config.yaml
encoder_kernel_size: 13
text_encoder_qk_norm: false
optimizer: "adamw"
warmup_steps: 1180
weight_decay: 0.4
Rows from block 3 of the text encoder, named by matrix and row number. Rows with one number belong to one attention dimension. Each number is 128 + 24 x the weight over its row's rms, rounded and kept within 0 to 255. All counts start at 0. After the name is the row's rms in percent of the matrix's.
# v: attention value (text_encoder.blocks.3.attn.v.weight, 256x256), inputs 0-255
# proj: attention output (text_encoder.blocks.3.attn.proj.weight, 256x256, transposed), outputs 0-255
v.223 065 [118 108 159 134 113 120 143 142 112 146 120  90 124 149 119 109 135 166 119 125  77 140 139 144 152 159  89 148 107 138 142 131 115 137 123  76  89 105 151 112 151 116 119 158 135 192 153 148  95  99 157 155 137 115 116 175 134 103 144 145 124 150 117 103 142 100 108 148  94 148 122 142  90 167 134 142 111 132 112 111 148 108 108 105 164 108 159 151 138 123 103  77 123 120 127 124 150 144 109 155 130 123 152 151 124 113 148 142 171 126 102 133 155 122 150 169 107 149 172 114 126 141 134 134 131 107  70 127 128 122 148  83 109 145 108 154 130 140 137 107 154 149 148 119 140 131 178 137 154 124 154 163 112  92 106 101  91 166 146 117 116 169  88 152 153 105 102 141 157  82  87 142 150  97 130  98 143 160 107 141  88 105 107 125 108  97  82 135 157 152 108 158 132 125 158  47 107 109  85  87  85 120 174 144 134 126 149 110 133 123 156 124 113 122 141 145 134  79 144 126 155 123 160 106 163 166 100 112 137 135 108 109 132 117 130  95 143 148 153 145 140 140 108 169 124 101 135 117 135 102 131 158 127 158 160 154]
proj.223 032 [125 121 120 158 134 168 137 121 104 155 136 126 133 118 150 199 147 110 169 134 180 101 164 148 137 162 102 110 118 151 116 147 104 120 130 168 176 108 111 120  96 122 126 124 156 168 102 165 121 124 118 131 110  87 166 152 171 119 148 124  89 113 157 158 128 120 162 140 169 106  96 160 159 121 133 130  95 157  82 113 156 120 156 170  94 137 121 146 172 132 145 140 148 111 134 123 162 125 116 166  84 118  94 136 148 118 104 156 160 100 128 150 119 140 135 124 138 106 122 117 111  96 128  91 138 147 127  97  68 137 105 108 131 124 118 118 104 128 144 112  80 147 167 145  98 143 131 144 137 122 115 154 165 113 117 153 173 131 132 140 130  97 126 143 137 136  83 130 130 123  92 174 148 130 116 123 104 155 129  94 123 142 132  99 164 122  86 125  88 129  94 140 136  82 141 137 127 171 160 123 141 110  92 119  91 103 104 164 131 154 117 164 109 141 124 111 154 131  91  93 122 124  69 134  65  96  92 126 136 122 104 132 148 107 112 106 137 146 108 136 163  75 128 131  99 143 124 139 145 133 116 107 122 137 134  99]
v.224 107 [106  96 127 144 162 110 129 113 144 147 108 175 167 132 142 127  93 114 127 119 139  78 110 111 107  90 167 142 127 125 131 145  89 131 116 144 124 153 166 137 106 167 157 154 161 100 116 173 139 156 142 151 155 140 128 149 130 109 119  87 154 164 130 145 110 113 119 119 124 125 119 130 127 140 130 132 122 131 144 124 110 163 114 132 114 128  81 142  96 153  96 145 121 100 122 115 119  52 105  77 123  92 142 127 145 129 130 136 129 111 130 132  89 132  98  93 127 102 151 141 104 141 134  77 107 101 147 161 159 191  96 165 135  97 132 118 120 134 108 153  93 147 116 155 116 136 124 186 128  58 129 111 105 157 132 138  89 156  87 159 111  93 141  94 121 123 153 120 149 149 152 129 117 121 124 118 101 144 145 120  93 153  98 110 135 110 124 156 179 119 169 111 136 164 102 172 128 136 152 155 105 102 111 121 118 158 113 150 146 135 133 130 127 162 131 166 143 151 129 149 110 121 133 177  76 161 121 162 131 193 118 106 117 156 146 178 114 122 126 115 126 122 126 157 101 150 102 152 156 113 136 118 152 151 113 163]
proj.224 104 [101  84 150 123 132 101 132 128 124 110 111 164 122 109 151 119 132  61 157 135 148 148 112  70  93 145 156 149 132 111 123 105 127 114 120 115 120 167 157 147 112 159  76 125 112 183 111  96 120 122 166 147 147 166 184 119  93 112 119 126 132 100 164 101 103 124 101 103 118 131 134 131 176 121 111 138 177 121 109 130 122 124 118 135 127 116 134 141 139 119 144 139 144 132 123 130 102 123 165 145 110 118 151 127 141 101 164  84 124 141  81 138 115 165 131 146 136 143 136 122 117 151  70 140 130 147 155 184 110 141 129 146 125 136 104 119 146 137 149 104  77 107 118 114 129 108  97 109 144 114 151 100 128 152 120 107 135 127 103 110 113 152 135 115 120 122 137 127 120 145 157 120 131 113 150 193 113 152 164 217 142 108 143 159 166 100 157 149 109 155 124 141 130 137 121 146 122 109 101 105 158  81 125 128  94 184 105 140 103 137 128  95 136 132 134 125 127 142  42  97 102 142 127 109 136 124 102 136 123 132 150 142  94 102 151  90 154 140 157 126 117  65 141 163 153 139 126 119 101 115 154 156 124 146 128 152]
v.225 090 [ 94 132 111 145 105 108 120 143 151 102 125 130  93  82 128 129 148 162 124 173 129 145 109  96 120 139 109 145 128 140 111  97 152  88 142 120 132 133 114 150  85 109  94 146 151 144 123 132 128  85 102 179 134  95 114 130 109  93 122 176 126 146 179  89 102 133 167 142 112 105 141 121 137 144 139 122 129 147 138  76 120 163 123 115  95 133 111 164  82 132 156 145 157 123 134 109  79 133 161  98 128 138 101 165 125  96 152 112 123 113 110 185 121 149 155 122 130 140  96 127 116 127 125 157 127 140 104 126 133  90 123 101 136 121 123  90 153 125 122 139 100 105 130 105 124  78 122  88  89 109 102 171 122 134  89 162 132 107 150 161 111 119  99 133 131 111 108 147  90 127 120 109 108 101 130 176 117 141 133 166 151  87 124 106 112  93 116 147  87 161 151 121 137 108  83 137 157 168 148 171 116 104 121 135 136 121 154 140 102 148 156 122  85 112 112 118 134 163 110 131 192 121 162 130 156 127  96 183 139 122 110  94 143 114 174  68  88 116 139 150 150 157 138 133 132 134  97 126 137 127 132 147  89 113 107 111]
proj.225 083 [129 118 114 139 159 114 131 145 166 113 135 113 121  81  93  66 113 167  89 115 160 107 221  82 152 133 121 144 110 134 114 148 149 173 113 175 111 100 156 125 118 124 138 125  93  73 124 122 128 102 144 112 131  88 141 104 140 126 146  78 122 112 155 117 148 136 135 114 164 128 172 157 117 130 141 202 126 147 125 107 111 117 122  92 126  91 159 130 132 148 117 129 134 103 149 155  46 130  60 174 129 121  89 134 156 167 117 109 134 107 155 103 115 120 124  97 151 112 112 134 140 131 164 162 126 132 119 155 132 126 121 149 129 125 103 158 121 142 146 128 173 168 125 150 111 137 111 106 102  95 153 108 154 131 129 133 124 126  99  87 148 120 112 114 125 163 173 110 135 125 102 138 126 112 131 106 157 101 110 138 113 133 143 124 123 127  99 115 123 126 141 128 103 119 124 170 128 129 160 158  83 128 107  98 175 119 139 122 166 128 151 128 133 133 130 102  86 154  81 133 157 150 137 183 106 158  97 164 146 156 153 134 142 118 136 175 120 102 117 116 147 113 132 102 135 136 141 121 130 137 111 144 133 130 131 122]
v.226 076 [141 126 116 123 138 151 129 138 145 135 134 116 148 170 138 119 131  91 131 106 122 147 139 146 158 107 112 120 147 136 139 173 147 136 162 142 127 101  98  93 161 135 124 114  99  62 144 154 118 142 163 129 109 151 132  77 199  95 121 106 117 127  92 141 151 117 122 153 161 139  98 143 106  95 149 129 116  97 112 168 135  99 139 162 128  90 141 107 157 134  89 106 111 113 160 143 121 134 118 138 119 104 146 139  83 148  85 163 190 144 151 114 118 157 116 110 149 160 140 131 155 145 150 146 133 117 125 128 114 111 143 155 142  83 160 116 104 126 132 118 127 145 129 165 127 174 144 180 120 144 166 115 135 112 145 155 113  93  94 101 149 133 147 155  99 133 144 132 197 106 145 151 139 149 135 118 129 129 100  95 131 108 112 112 148 160 129  99 145  99 113 103 119 116 116 167 122 103 122  90 124 119 168 132 130 113 148 121 105 135 112 112 165 175 150 132 127 126  87 142  53 142 122  65 105 148 155  84 104 141 132 179 134  84 108 125 168 120  84  94 137 122 131 123 149 138 140 157 120 145 109 151 108 115 113 156]
proj.226 064 [139 130 120 132 133 155 112 122  98 159 129 141 127 171 148 178 122 151 162 113 106 155  98 146 113 157 146  98  95 124 146 128 121 103 152  82 163 138  92 101  84 104  78 133 165 184 106 130 145 137  78 153 131 129 126 158 104 148 137 160 101 128  95 138 105 106 125 131  91 131 112 124 115 161  88  76  82 113 129 127 148 186 137 136 146 187 127 111  93  80 157 104 141 124 113 133 147 129 132  80 173 145 145 120 116 109 111 132 102 167 126 148 156 129 108 173 126 142 152 140 153  95 130 129 116 123 122 114 134 134 127 119 149 147 151 135 110 130  77 133 127 100 142 107 143 141 164 116 131 154 113 148 133 134 144 148 152 164 205 183 114 110 134 141 143  99  55 152  95 117 138 121 117 157 123 154 124 136 107 113 107 140 112 125 100 124 143 138 109 119 141 115 159 114 105  73 116 139 118  92 136 138 127 162 130 111 145 140 106 114 137 146 141 104 116 114 155 104 179 142 136 118 134  64 157 114 120 111 130 106  87 105 136 136 131  90 110 170 126 117 160 149 106 111 114 125  99 132 159 126 138 102 127 145 107 129]
v.227 112 [117  62 127 128 143 102 141 124 154 117  74 156 116 113 173 152 145 148 157 160 161 114 112 104  98 139 167 119  87 143 161 116 132 114 106 107 143 175 143 121 110 129 140 142 136 163 110 126 123 131 121 142 149 103 143 166  70  94 133 149 132 137 141 119 117 102 113 124  99 116 156 157 126 163 135 123 101 134 129 123 124 187 100 153 117 146 131 129  93 117 156 134 155 101 148  93 117  78 157 117 165  85 100  89 163 115 157 105  94 115 126 156 113 160 105 118 125 144 157 145 111 129 120  75 140 113 125 106 131 137  94  99 141 148 128 124 151 138 100 157 115 140 151 107 126  99 151 101 122  85 123 136 111 162 124 124 125 158 178 159 135 122 129 116 147 113  88 153 100 142 162  98  96 118 113 159 113 160 139 161 134 113 123  91  81 108 138 161 113 132 192 105 104 128 102 113 129 108 139 152 120 113 135 158 114 127 143 110 116 144 166 112  88 123 156 154 154 142 132 150 192 136 125 167 167 146  82 153 154 110 119  87 144 135 165 118  89 130 126 160 160 147 111 128 120 133  91 130 176 127 122 120 128 150 150 137]
proj.227 097 [119 100 157 135 138  98 133 126 147  98 121 115 103  93 117  77 129  90 105 137 159 124 153  69 136 122 137 147 148 120 137 145 152 156 107 161 110 131 155 153 163 147 134 136 104  89 135 111 123  96 164 108 136 139 146  99 148 101 117  58 125 117 188 106 150 145 128  97 152 121 141 152 162 104 150 197 160 134 134 137 107  98 109 128  91  61 128 153 171 165 110 151 134 107 144 124  79 146 113 167  99 116 133 129 138 151 145 127 134 100 116 114  90 161 145 109 139 122 106 128 110 150 134 116 130 147 138 176 121 132 121 176 114 101  94 132 144 124 184  94 118 142 114 131 116 126 105 141 133  91 131 112 143 141 134 115 117 111  70  80 139 156 107 109 124 163 177 110 158 135 124 133 135 107 139 123 124 128 150 159 145 127 133 149 177 115 100 128 128 133 109 126 108 110 144 182 133 124 116 136 122 116 150 100 113 150 127 119 134 122 113 108 119 156 119 109  96 172  54 118 118 137 120 150  87 147 116 147 131 144 142 167 129  90 130 165 139 100 135 126  98  75 137 161 145 144 151 129  79 129 113 157 120 124 135 138]
v.228 094 [166  85 110  95 109  98 117 122 136 137  87 116 142 109 153 168 111 121 111 188 110 115 114 109 123 183 111  94 113 142 145 103 121 115 133 126 126  96 124 117 138 102 149 123 124 170  87 123 141  97  98 148 122 101 154 159  93 164  87 136 157 138 138 113 101 104 135 114  93 164  92 136 126 147 143 114 115 113 143 143 153 157  97 140 141 138 173 131 128 133 116  97 137 135 136 145  90 125 150 140 164 154  97 107 113 104 142 102  79 157 133 161 143 113  77 125 137 152 132 119 170 157  84 149 147 138 161  97  90 117 127 122 163 147 138 162 113 137 135 128 133 110 108  97 119 117 147 132 138 115 129 150 117 119 129 107 171 169 168 139 148  97 165 131 149 103  75 145 109 105 169 116 124 159 144 136 112 157 100 126  77  96 100 137 112 121 127 141 111 123 157 147 141 161  96  76 112 104  87 150 122  80 114 154 138 129 157 158 130 153 128 130 107 159 148 119 123 117 108 140 124 155 119 170 125 142  83 147 145  97 149 129 136 157 158  47 138 139 101 125 144 163 110 107 124 111  90 140 164 133 117 150 147 115 136 155]
proj.228 085 [125 153 160 125 117 162 128 113 113 114 146 117 115 148 120  93 158  62 115 115 106 129 114 123 156  88 133 123 149 118 149 159 139 129 101 131 111  89 113 115 180 126 151 139 140  75 151 122 125 148 158 112  97 151  76 114 159 117 148  72 117 133 121 142 165 140 135 125 150 120 117 134 136 106 142 151 126 103 143 155 163  86 160 143  95  51 124 155 174 123 133 139 107 135 162  90 195 159 121 133 111 139 147 129  94 153 136 175 120  99 105 100 123 154 158 108 122 124 139 121 126 125 134  71 134  81 140 145 129 139 127 149 114  96 126 137 137 116 156 109 129 144 121 135 124 138 129 155 164 133 115 136 147 143 136 130  98 113  86 102 132 196 135 124 129 154 168 112 148 122 100 162 149 131 120  99  96 134 147 106 136 137 125 144 166 153  67 133 153 128 120 117 108 111 143 136 143 142 111 115 152 164 142  99  82 108 114 109 135 109 119 105 131 138 106 107  99 169 134 138 106 107  93 142  93 148 168 107 131 130 144 145 140  94 118 202 152 127 118 116  58 102 128 162 120 127 165 132 120 124  96 118 111 119 129 121]
v.229 099 [154  93 128 162 173 108 110 117 129 143 141 137 135 180 129 110  83 134 123 111 149  89 120 116 123 124 138 124  92  77 152 134 123 162 137 151 147 131 172 120 129 180 160  88 158 122 121 165 153 169 179 161 110 121 144 162 123 118 106 108 129 111 108 131 118 115 116 123 107 140 133 141 142 157  98 162  81 143 153 157 115 134 141 138 142 106 114 106 122 146 102 126 111 151 139 126 135 110 142  90 127 128 107  98 150 139 102 135 134 160 126 110 138 109  86 117 109 142 108 157 160 143 115  61 114 113 153 186 152 172 134 136 180  75 151 169 110 130 102 148 104 156 103 145 176 162 166 142 144  84 141 105 125 124 149 136 114 162 117 124 109 118 115  91 163 121 160 131 117 152 172 118 137 161 123 111 131 122 110  85  84 136 139 115 156 116 138 140 146 134 152 106 133 145  78 157 128 109 133 128 162 134 141 125 121 116 113 153 134 114 120  84 107 164 136 161 108 109 150 130 110 127 102 156 105 157 173 128 124 162 126 128  94 139 139 190 134 133 135 101 145 105 125 151 102 106 127 100 103 156  98  90 178 128 116 142]
proj.229 111 [119 112 150 105 108 127 140 109  97 110 116 146 130 146 168 148 160  41 164 152 110 159  27  99 115 103 146 139 138 107 129 101 116  77 130  91 118 149 133 157 137 148 117 129 141 172 131 119 120 132 148 137 122 181 146 137 110 103 104 147 137 120 135 114 115 130 110 126 111 130  91  97 148 121 131 107 160 105 122 148 131 115 129 176 120 128 111 141 147 133 143 136 124 165 125  82 173 138 194 119 115 125 175 138 101  89 164 121 135 144  80 142 127 169 141 150 117 140 136 122  92 144  68 115 140 130 163 122 113 139 141 132 111 134 116  95 142 122 147 110  57  92 129 121 130 103 109 154 168 138 129 122 124 139 122 107 120 119 116 128 102 170 133 138 125 114 135 126 121 141 151 124 128 119 125 167  87 163 158 167 161 106 126 144 160 124 132 153 129 137 118 124 149 144 134 108 139 124  72 103 157  94 147 137  50 159 109 115  88 131 104 112 135 124 133 156 147 139 107  89  96 116 127 105 130 113 139 105 134 105 133 134 113 108 139  79 142 148 143 137  88 102 143 187 145 139 133 129 125 117 139 143 127 130 117 149]
v.230 085 [119 136 116 161 127 108 111 154 142 144 149  99 150 106 104  84 127 109 127  97  90 138 120 124 129  55 127 146 121 112 118 151 111 131 165 155 117 123 108 136 155 151 133 125 118  81 139 149  81  84 134 128  98 171 109 108 200 115 129 154 130 131 146 130 176 153 125 124 156 114 107  94 147 117 124 121 158 152 108 122 156  67 168 130 155 113  77  93 106 150 133 150  81 157 131 111 147 125 117 117 110 141 163 166 113 106  96 139 167 111 152 122 109 141 144  76 121 133  88 116 114 128 161 169 120 113 125 114 128 127 150 174 105 103 155 144 140 115 126 121 128 161 125 125 163 115  78 134 123 123 118  88 134 154 145 110 132  89  90  90 110 116  94 149  95 159 181 102 148 159 103 149 143 132 143  67 128  81 134 117 144 156 124 165 149 165 131 134 143 135  93 110 144  91 162 163 110 118 146 112 167 168 124 113 131 144 100 101 112 103 126 135 128 153 145 109 139 133 122 151  98 140 140  89 104 145 127 113 133 122 119 162 121 109 112 140 155 104 114 118 105  98 130 118 137 152 173 143  85 151 115 131 107 123 128 128]
proj.230 064 [130 141 103 110 138 130 123 130 127 153 121 144 140 135 152 155 123 170 155 120 105 142 137 142 114 145 127 118  90 141 116 112 115 116 158 100 146 123 114 113  78  99  80 115 140 190 111 108 128 139  95 144 127 108 154 161 105 153 160 188 121 112  88 140  96 105 116 151 113 152 139 109 107 165 106  93 108 120  97 120 136 168 139 113 152 197 153  99  95  71 161  90 136 137 104 154  95 113 133 101 165 138 110 120 139 127 120  80 114 173 147 145 166 123 101 175 141 141 148 149 147 102 123 175 119 138 122  95 129 141 134  99 140 180 134 127 113 131  73 140 147 121 151 115 125 133 143 100 113 152 148 114 119 119 124 132 151 151 162 165 132  83 148 140 134 100  84 133  92 120 147 115 119 140 127 167 143 127  99 122 102 116 120 104  77 127 179 136 114 135 153 130 140 151 106  90 124 121 138 106 113 120  83 153 156 121 123 149 120 133 136 136 167  99 134 138 143  91 140 129 131 130 153 101 187 113 106 130 134 116 108  92 116 147 138  78 113 158 130 120 186 164 116  89 119 113 100 130 181 145 144 120 155 131 125 116]
v.231 086 [116 132 125 116 113 134 129 159 130  92 100 116  92 100 135 153 146 165 142 161 104  95 121 120  91 155 157 147 111 136 117 112 128 140 123 128 127 167 119 142 103  96 109 136 147 191 104 132 105 105  71 174 124 130 144 149 103 144 105 175 146 152 127 127 123 105 156 162 138 130 112 117  98 167 114 117 140 166 100 121  88 170 108 150 120 130 142 149 125 109 124 139 137 108 116 120  63 124 168 126 122 120 112 141 127 108 132 119 105 132 150 158 107 148 129 128 129 153 115 129 115 117 127 146 167 133 147 127 123 107 132 107 136 188 124 139 140 102 103 157 123 143 156 128 146  94 141  54 123 155 141 139 117 143  85 111 152 142 174 118 108 136 128 144 140 116  75 125  81 120 106 141  76 134 157 151 120 140 153 123 136 125 137 103  92 122 129 150  95 154 163 110 114 134 132  99 153 107 133 136  80  75 153 164 132 106 137 151 106 160 143 122  73  90 133 136 176 163 121  98 169 155 112 156 186 144  94 132 149 109 106 131 135 116 140  88 122 119 152 169 151 190 109 120 152 122 134 135 118 112 159 167  90 121 134 138]
proj.231 068 [133 142 129 144 148 118 140 149 152 119 137 106 124  89  88  76 122 144  83 127 133 102 200  83 152 121 104 150 134 146 113 148 144 171 102 182 106  89 150 134 160 132 166 128 117  64 138 141 122  92 140 113 124  88 102  97 153 117 130  78 121 119 143 119 159 142 137 132 169 121 162 184 133 111 145 198 105 156 123 112 111 102 122 107 113  78 142 144 147 153 116 135 118 116 163 146  89 131  84 181 116 119  97 130 130 131 117 140 142  83 157  97 116 115 150  79 139 120 120 125 128 138 154 130 128 113 117 151 136 126 128 125 127 112 109 157 125 134 167 121 161 162 124 150 115 143 114 123  98  82 140 116 157 118 139 139 111 103  98 106 143 130 112 123 110 160 170 113 154 116  80 143 135 117 127  74 148 104 134 116 142 132 147 128 136 142  79 118 142 122 124 115 112 115 145 171 130 140 165 164 109 150 133  79 162 104 120 117 176 120 138 122 118 144 132 102  85 156 106 123 149 126 112 181  92 165 130 155 139 160 160 148 142 100 123 175 139  88 124 125 130 120 134 107 133 130 157 112 105 140 120 133 125 114 128 109]
v.232 082 [159 131 101 122 144 130 143 134 156 130 140 159 148 103 150 142 100 110 146 127 139  91 143 116 165  93 119 128 136 133 153 105 147 134 152 129 144  86 158 104 153 137 149 135 108  83 168 122 118  95 166 136 140 136 131 140 173 132 100 110 128 145 102 108  94 120 110 138 146 172 131 145 158 105 141 125 150 137 151 146 157  66 124 145 117 123 152 108 123 154  98  94  80  88 161 110 164  97 131 159 102 144 102 146 117 111 107 143 189 153  98  98 113 155 117  93  90 110 102 131 156 128 106 135 143 106 120  96 136 144 119 162 146 126 136 116 111 138 140 113 139 145 108 174 130 136 147 192 139  96 138 129  99 157 133  85 123 120 104 122 103 118 125 124 122 123 130  78 131 163 176 155 159 121 122  97 140 115 107 117  85 105  83 142 145 144  99 108 143 137 115 166 127 141 115 147 108 103  80 149  96 149 175 121 154 165 113 148 150 108 107 116 130 182 132 136 134 128 156 115  96 134 131 151  40 116 104 111 130 136 111 159 137 105 106  90 111 142  93 155 141 109 108 126 138  85 130 144 118 128  76  96 135 142 138 153]
proj.232 056 [129 113 143 121 127 174 116 140 109 123 152 146 113 166 166 153 147  48 168 119 100 148  95 123 108 116 151 111 127 128 127 123 104 109 143  83 140 121 116 118 116 125  42 121 162 188 124  84 119 206 116 139 117 135 114 150  89 147 165 120 115 126  91 140 127 117 113 140 109 141 119 126 142 136 109  89 129  81 113 139 181 137 156 137 127 144 142 120 146  43 182 105 135 136 121 118 188 155 151 101 125 136 146  77 105 114 141 112  81 142 103 126 148 150 119 164 146 147 173 134 149 127  90 103 127  92 143 155 116 165 132 130 134 150 139 132 139 108 116 121  96 106 131 117 127 134 154 123 169 148 126 105 127 133 126 150 129 133 145 167 120 165 174 139 133 109 103 140 117 127 140 144 141 131 141 158 114 132 124 136 119 127 138 126 141 124 172 156 119 142 147 101 132 117 126  79 122 122  94 103 175 137  89 136  87 117  95 141 105 122 129  91 175 127 113 108 129 128  95 116  89 110 108  81 176 118 138  99 134 129 107 122 101 119 130 126 144 172 122 111 132 117 114 141 119 124 136 118 144 150 132 109 116 123 105 140]
v.233 126 [114 171 160 164 133 128 108 141 102 112 153 125 128 156  94  75  97 118 109  94 130 141 150 149 145 111 107 154 156 105  99 170 134 147 147 156 107 127 114 124 136 138  96 147 102  88 129 141 103 192 170  95 121 156  96  85 172 136 148  91 132 125 121 135 139 142 130 130 123 116 150 107 143  96 117 137 113 147 115 133 134  98 149 125 127 107  77 106 155  91 152 147  96 133 147 136 149 156 115 100 127 144 156 122 112 138 120 174 130 146 132  85 137  97 127 153 143  99 128 111 101 124 155 115 110 145 122 198 156 137 119 138 112 108 118 117 113 120 157 118 147 145 124 142 142 127 120 128 115 157 118 109 147 127 142 160  96 106  90  88 146 127 122 144 127 172 148 138 177 125  94 108 153 147 122 110 124  79 147 122 134 148 162 128 165 120 118 146 144 120  91 126 149  84 139 156 110 111 162 110 162 192  97 112 103  99 130 110 125 110 129 141 137 128 126  91 114 114 118 135  74  98 103  84 142 108 180 112  54 157 145 144 124 135 116 205 161 134 127 122 114  87 122 145 116 117 130 129  88 139 140 111 105 115 120 139]
proj.233 134 [123 138 100 115 106 121 127 128 116 138 116 146 151 128 164 175 117 173 155 154 114 132  77 143 122 148 125 133 115 129 117  85 109  91 161 108 143 163 130 142  92 127 133 129 129 185 115 146 121 110  98 155 134 146 148 151 109 133  95 213 154 133 119 129  83 114 107 150  95 139 101  90 109 144 116  74 140 145 116 119  98 146 109 137 156 185 136 104  83 159 121 111 132 146  95 115 126 102 165 120 134 130 131 158 138  74 131 112 155 149 123 159 147 111 112 148 110 129 121 129 109 133 113 178 134 156 133  76 125 101 134  87 145 157 127 112 126 140  90 144 106  98 138 123 145  96 124 115 130 151 138 134 106 124 119 117 145 135 170 150 109 101 110 145 128  86  80 145  95 147 150 112 102 143 128 153 127 150 129 134 129 110 118 108  85 107 164 135 121 130 129 146 156 150 111  84 127 141 110 135 108  94 131 164 129 155 135 140 100 141 125 166 119 108 146 174 184  89 167 113 149 132 165 113 132  95 119 134 134 102 110 113 122 158 139  32 116 139 150 148 154 185 117 125 140 123  92 127 155 123 152 136 139 137 125 128]
v.234 096 [121 162 160 127 140 159 131 137 118 117 195 121 133 194 139 127 104 129 101 102 134 134 122 152 112 109 101 143 124 100 116 117 127 139 162 133 120 118 129 113 173 155 152 123  97 107 152 126 154 137 160 116 120 141 120 107 147 149 143  96 146 112 100 143 148 137 103 117 144 140  87  92 141 134 107 131 122  81 130 146 142  47 136  99 137 125 149 120 144 120 127 106  88 146 127 126 152 138 135 144 121 122 158 112 104 122  96 146 148 126 148  81 158  93 117 157 118 134 104 130 136 155 154 133 100 151 129 109  80 135 114 115 127  92 166 156 139 123 101 103 153 148 138 166 172 135 136 134 165 133 142 101 105 140 139 132 124  95 102  95 139 119 135 130 159 141 135 141 153 151 136 143 163 155 112  72 136  94 116  88  95 160 138 173 185 141 139 112 134 103 112 156 148 103 155 125 124  90 104 110 166 159 106 129 127  96 113 139 142  95 119 139 131 144  91 113 102 126 126 131  37 127 108  88 129 135 166  65  74 139 119 152 122 126 125 154 132 136  74  95 129 115 136 158  96 105 131 117  90 134 128 146 139 121 148 174]
proj.234 096 [127 150 119 119 100 156 126 119  89 138 125 141 130 173 153 177 134  96 167 145  87 150  66 169 124 127 134 106 135 139 133 132 103  77 154  79 157 149  82 123 133 127 118 126 165 180 129 138 126 150 111 147 104 145 104 155 114 131 111 186 139 140  93 147 116 125 127 153 110 139  92 118 122 131 118  53 119 108 119 131 149 152 139 159 144 179 107 122 114 107 140 111 116 141 123  92 203 127 172  64 137 141 151 119  87  97 133 154 118 155 121 151 151 133 130 160  99 144 142 127 132 113 104 118 123 116 125  82 140 137 142  98 142 149 155 122 136 116 107 142  94  99 144 108 134 121 168 157 139 161  96 144 116 127 133 132 133 137 168 183 107 130 120 159 139  98  64 142 110 130 135 133 135 148 118 132 102 145 137  96 133 132 104 121 112 131 140 127 141 127 121 115 171 129 134  76 120 133 103 112 155 135 147 148  75 125  98 124 104 120 110 136 146 111 139 168 147  97 184 130 117  95 124  73 171  99 168 101 122 105 104 114 129 145 118 103 127 156 138 133 117 169 108 131 109 125 110 132 141 133 147  98 120 124 109 122]
v.235 122 [141 104  94 127 170  96 114 139 151 156 154 170 174 136 154 114  99 124 137 104 153  74 143 140 102 106 147 119  93  92 139 109 101 163 108 125 125 143 161  78 117 157 179 114 146 107 137 163 132 132 153 148 138 115 153 122 115 131 136 106 166 136  96 125 112 113  78  88  93 154 116 147 110 122 136 157 110 143 142 149 126 134 105 150 132 124 126 130 125 143 105 117 133 142 154 106 139  76 137 112 144  94 127 113 122 157 106 123 140 151 102 119 131 131 107 127 140 111 126 175 157 127 124  72  91 127 160 159 133 184 112 128 168 104 171 151 116 145  97 163 107 165 116 149 170 157 155 189 102  86 140 118  91 135 156 134  87 138  97 129 120  95 132  87 171 139 156 110 130 152 186 131 140 154 131 106  95 126 105 102  96 144 139 150 116 131 143 130 148 118 125 151 135 180 103 168 114  82 148 128 138 131 151 154 144 145 126 140 137 100 108  92 141 159 116 158 115 113 152 127  99 152 130 175  82 146 122 119 130 157 146 125 117 141 159 137 101 147 109 128 120 125 136 140 131 102  93 114 129 116  94  84 147 162 146 142]
proj.235 131 [109 101 156 106 118 126 137 122  99  98 110 146 114 147 159 131 164  31 164 141 109 158  51  77 105 119 147 130 131 112 114 105 117  75 130  77 122 150 125 156 133 143  99 127 141 187 122  95 128 140 152 138 123 175 141 138  99 118 115 133 123 110 119 109  98 129 104 124 123 133 114 124 159 128 115 118 168 109 107 148 137 122 134 161 121 119 121 152 144 109 151 140 128 155 134  93 162 146 171 111 121 127 172 123 107  90 159 111 132 139  83 152 126 176 139 149 128 152 137 126 109 145  55 123 138 122 160 146 114 154 147 129 110 134 109  99 141 129 150 108  78 101 124 111 124 103 120 139 169 131 121 123 143 140 119 125 118 122 103 136 108 177 133 134 124 115 126 120 122 133 141 121 138 119 133 183  85 167 160 183 151 111 135 151 163 124 137 153 133 152 122 124 147 142 131 123 129 113  89  94 167  86 141 128  52 154 102 117  88 133 116 100 140 126 139 136 132 139  80  84  96 126 107 100 143 119 127 111 132 126 142 126 108 105 136  96 155 154 147 129 102  77 138 175 147 137 127 120 117 114 157 137 122 138 117 150]
v.236 106 [155  81  88 129 140 136 112 128 162 141 121 165 185 135 130 125  84 119 146 108 170  84 106 124 125  90 167 104 106 126 143 119  94 132 119 114 125 129 176 132 113 169 156 129 144 102 142 174 129 162 184 145 117 133 142 125 127 122 133  79 153 160 126 148  88  92 130  90  91 122 142 143 121 142 152 129  95 120 150 156 140 135 140 160 118  97 104 137 129 165  91 152 139 118 168 128 127  93 118 135 147 119 111 119 130 164 127 120 108 145  90  98 116 127 109  97 118 139 130 165 138 103 152  61 115 127 123 135 149 174  89 128 143 110 178 145 132 127 132 140  92 157 132 152 151 118 125 157 134  75 123 131 132 130 168 140 109 160 102 151 146 117 144  87 147 123 155 103 139 158 181  97 145 124 110  92 114 129  90  88  74 160 130 129 117 111 121 158 154 125 117 126 101 155  82 142 114 111 124 127 161 133 126 139 142 138 109 138 135 114 134 134 133 144 146 168 114 108 124 144  86 137 134 188  60 139 121 159 123 138 138  94 102 158 135 161 100 155 132 109 122  88 112 154 129 133 113 121 148 126 143  92 131 160 149 152]
proj.236 114 [110  89 157 118 123 114 134 124 101 109 111 148 112 143 163 138 147  34 158 136 120 159  66  76  97 130 155 141 133 117 124 117 119 103 133  94 127 166 133 151 125 145  88 131 136 189 116  93 122 136 163 138 130 181 164 133 100 117 117 129 132 109 139 115  94 124  92 113 113 135 122 132 173 129 109 109 180 110 115 140 129 120 128 150 118 121 129 143 138 112 137 141 143 146 130  95 140 136 166 122 107 129 163 118 124  95 160 102 130 136  82 150 126 173 129 158 129 141 136 119 109 142  63 134 137 134 164 157 105 144 141 136 115 129 106 100 138 128 148 108  65 100 125 117 125 112 115 135 159 127 120 114 138 156 116 124 134 135 105 130 112 168 131 124 124 118 128 123 122 142 154 125 138 119 132 191  98 157 158 197 146 115 133 157 168 120 152 150 123 150 120 141 139 135 128 129 127 112  87  95 173  85 143 130  58 165 106 126  95 131 122 101 140 135 134 131 134 136  65  84  96 133 112  90 131 121 115 123 130 123 128 130 100 105 139  87 154 156 147 131 111  72 142 184 156 135 118 125 113 119 156 141 119 139 117 155]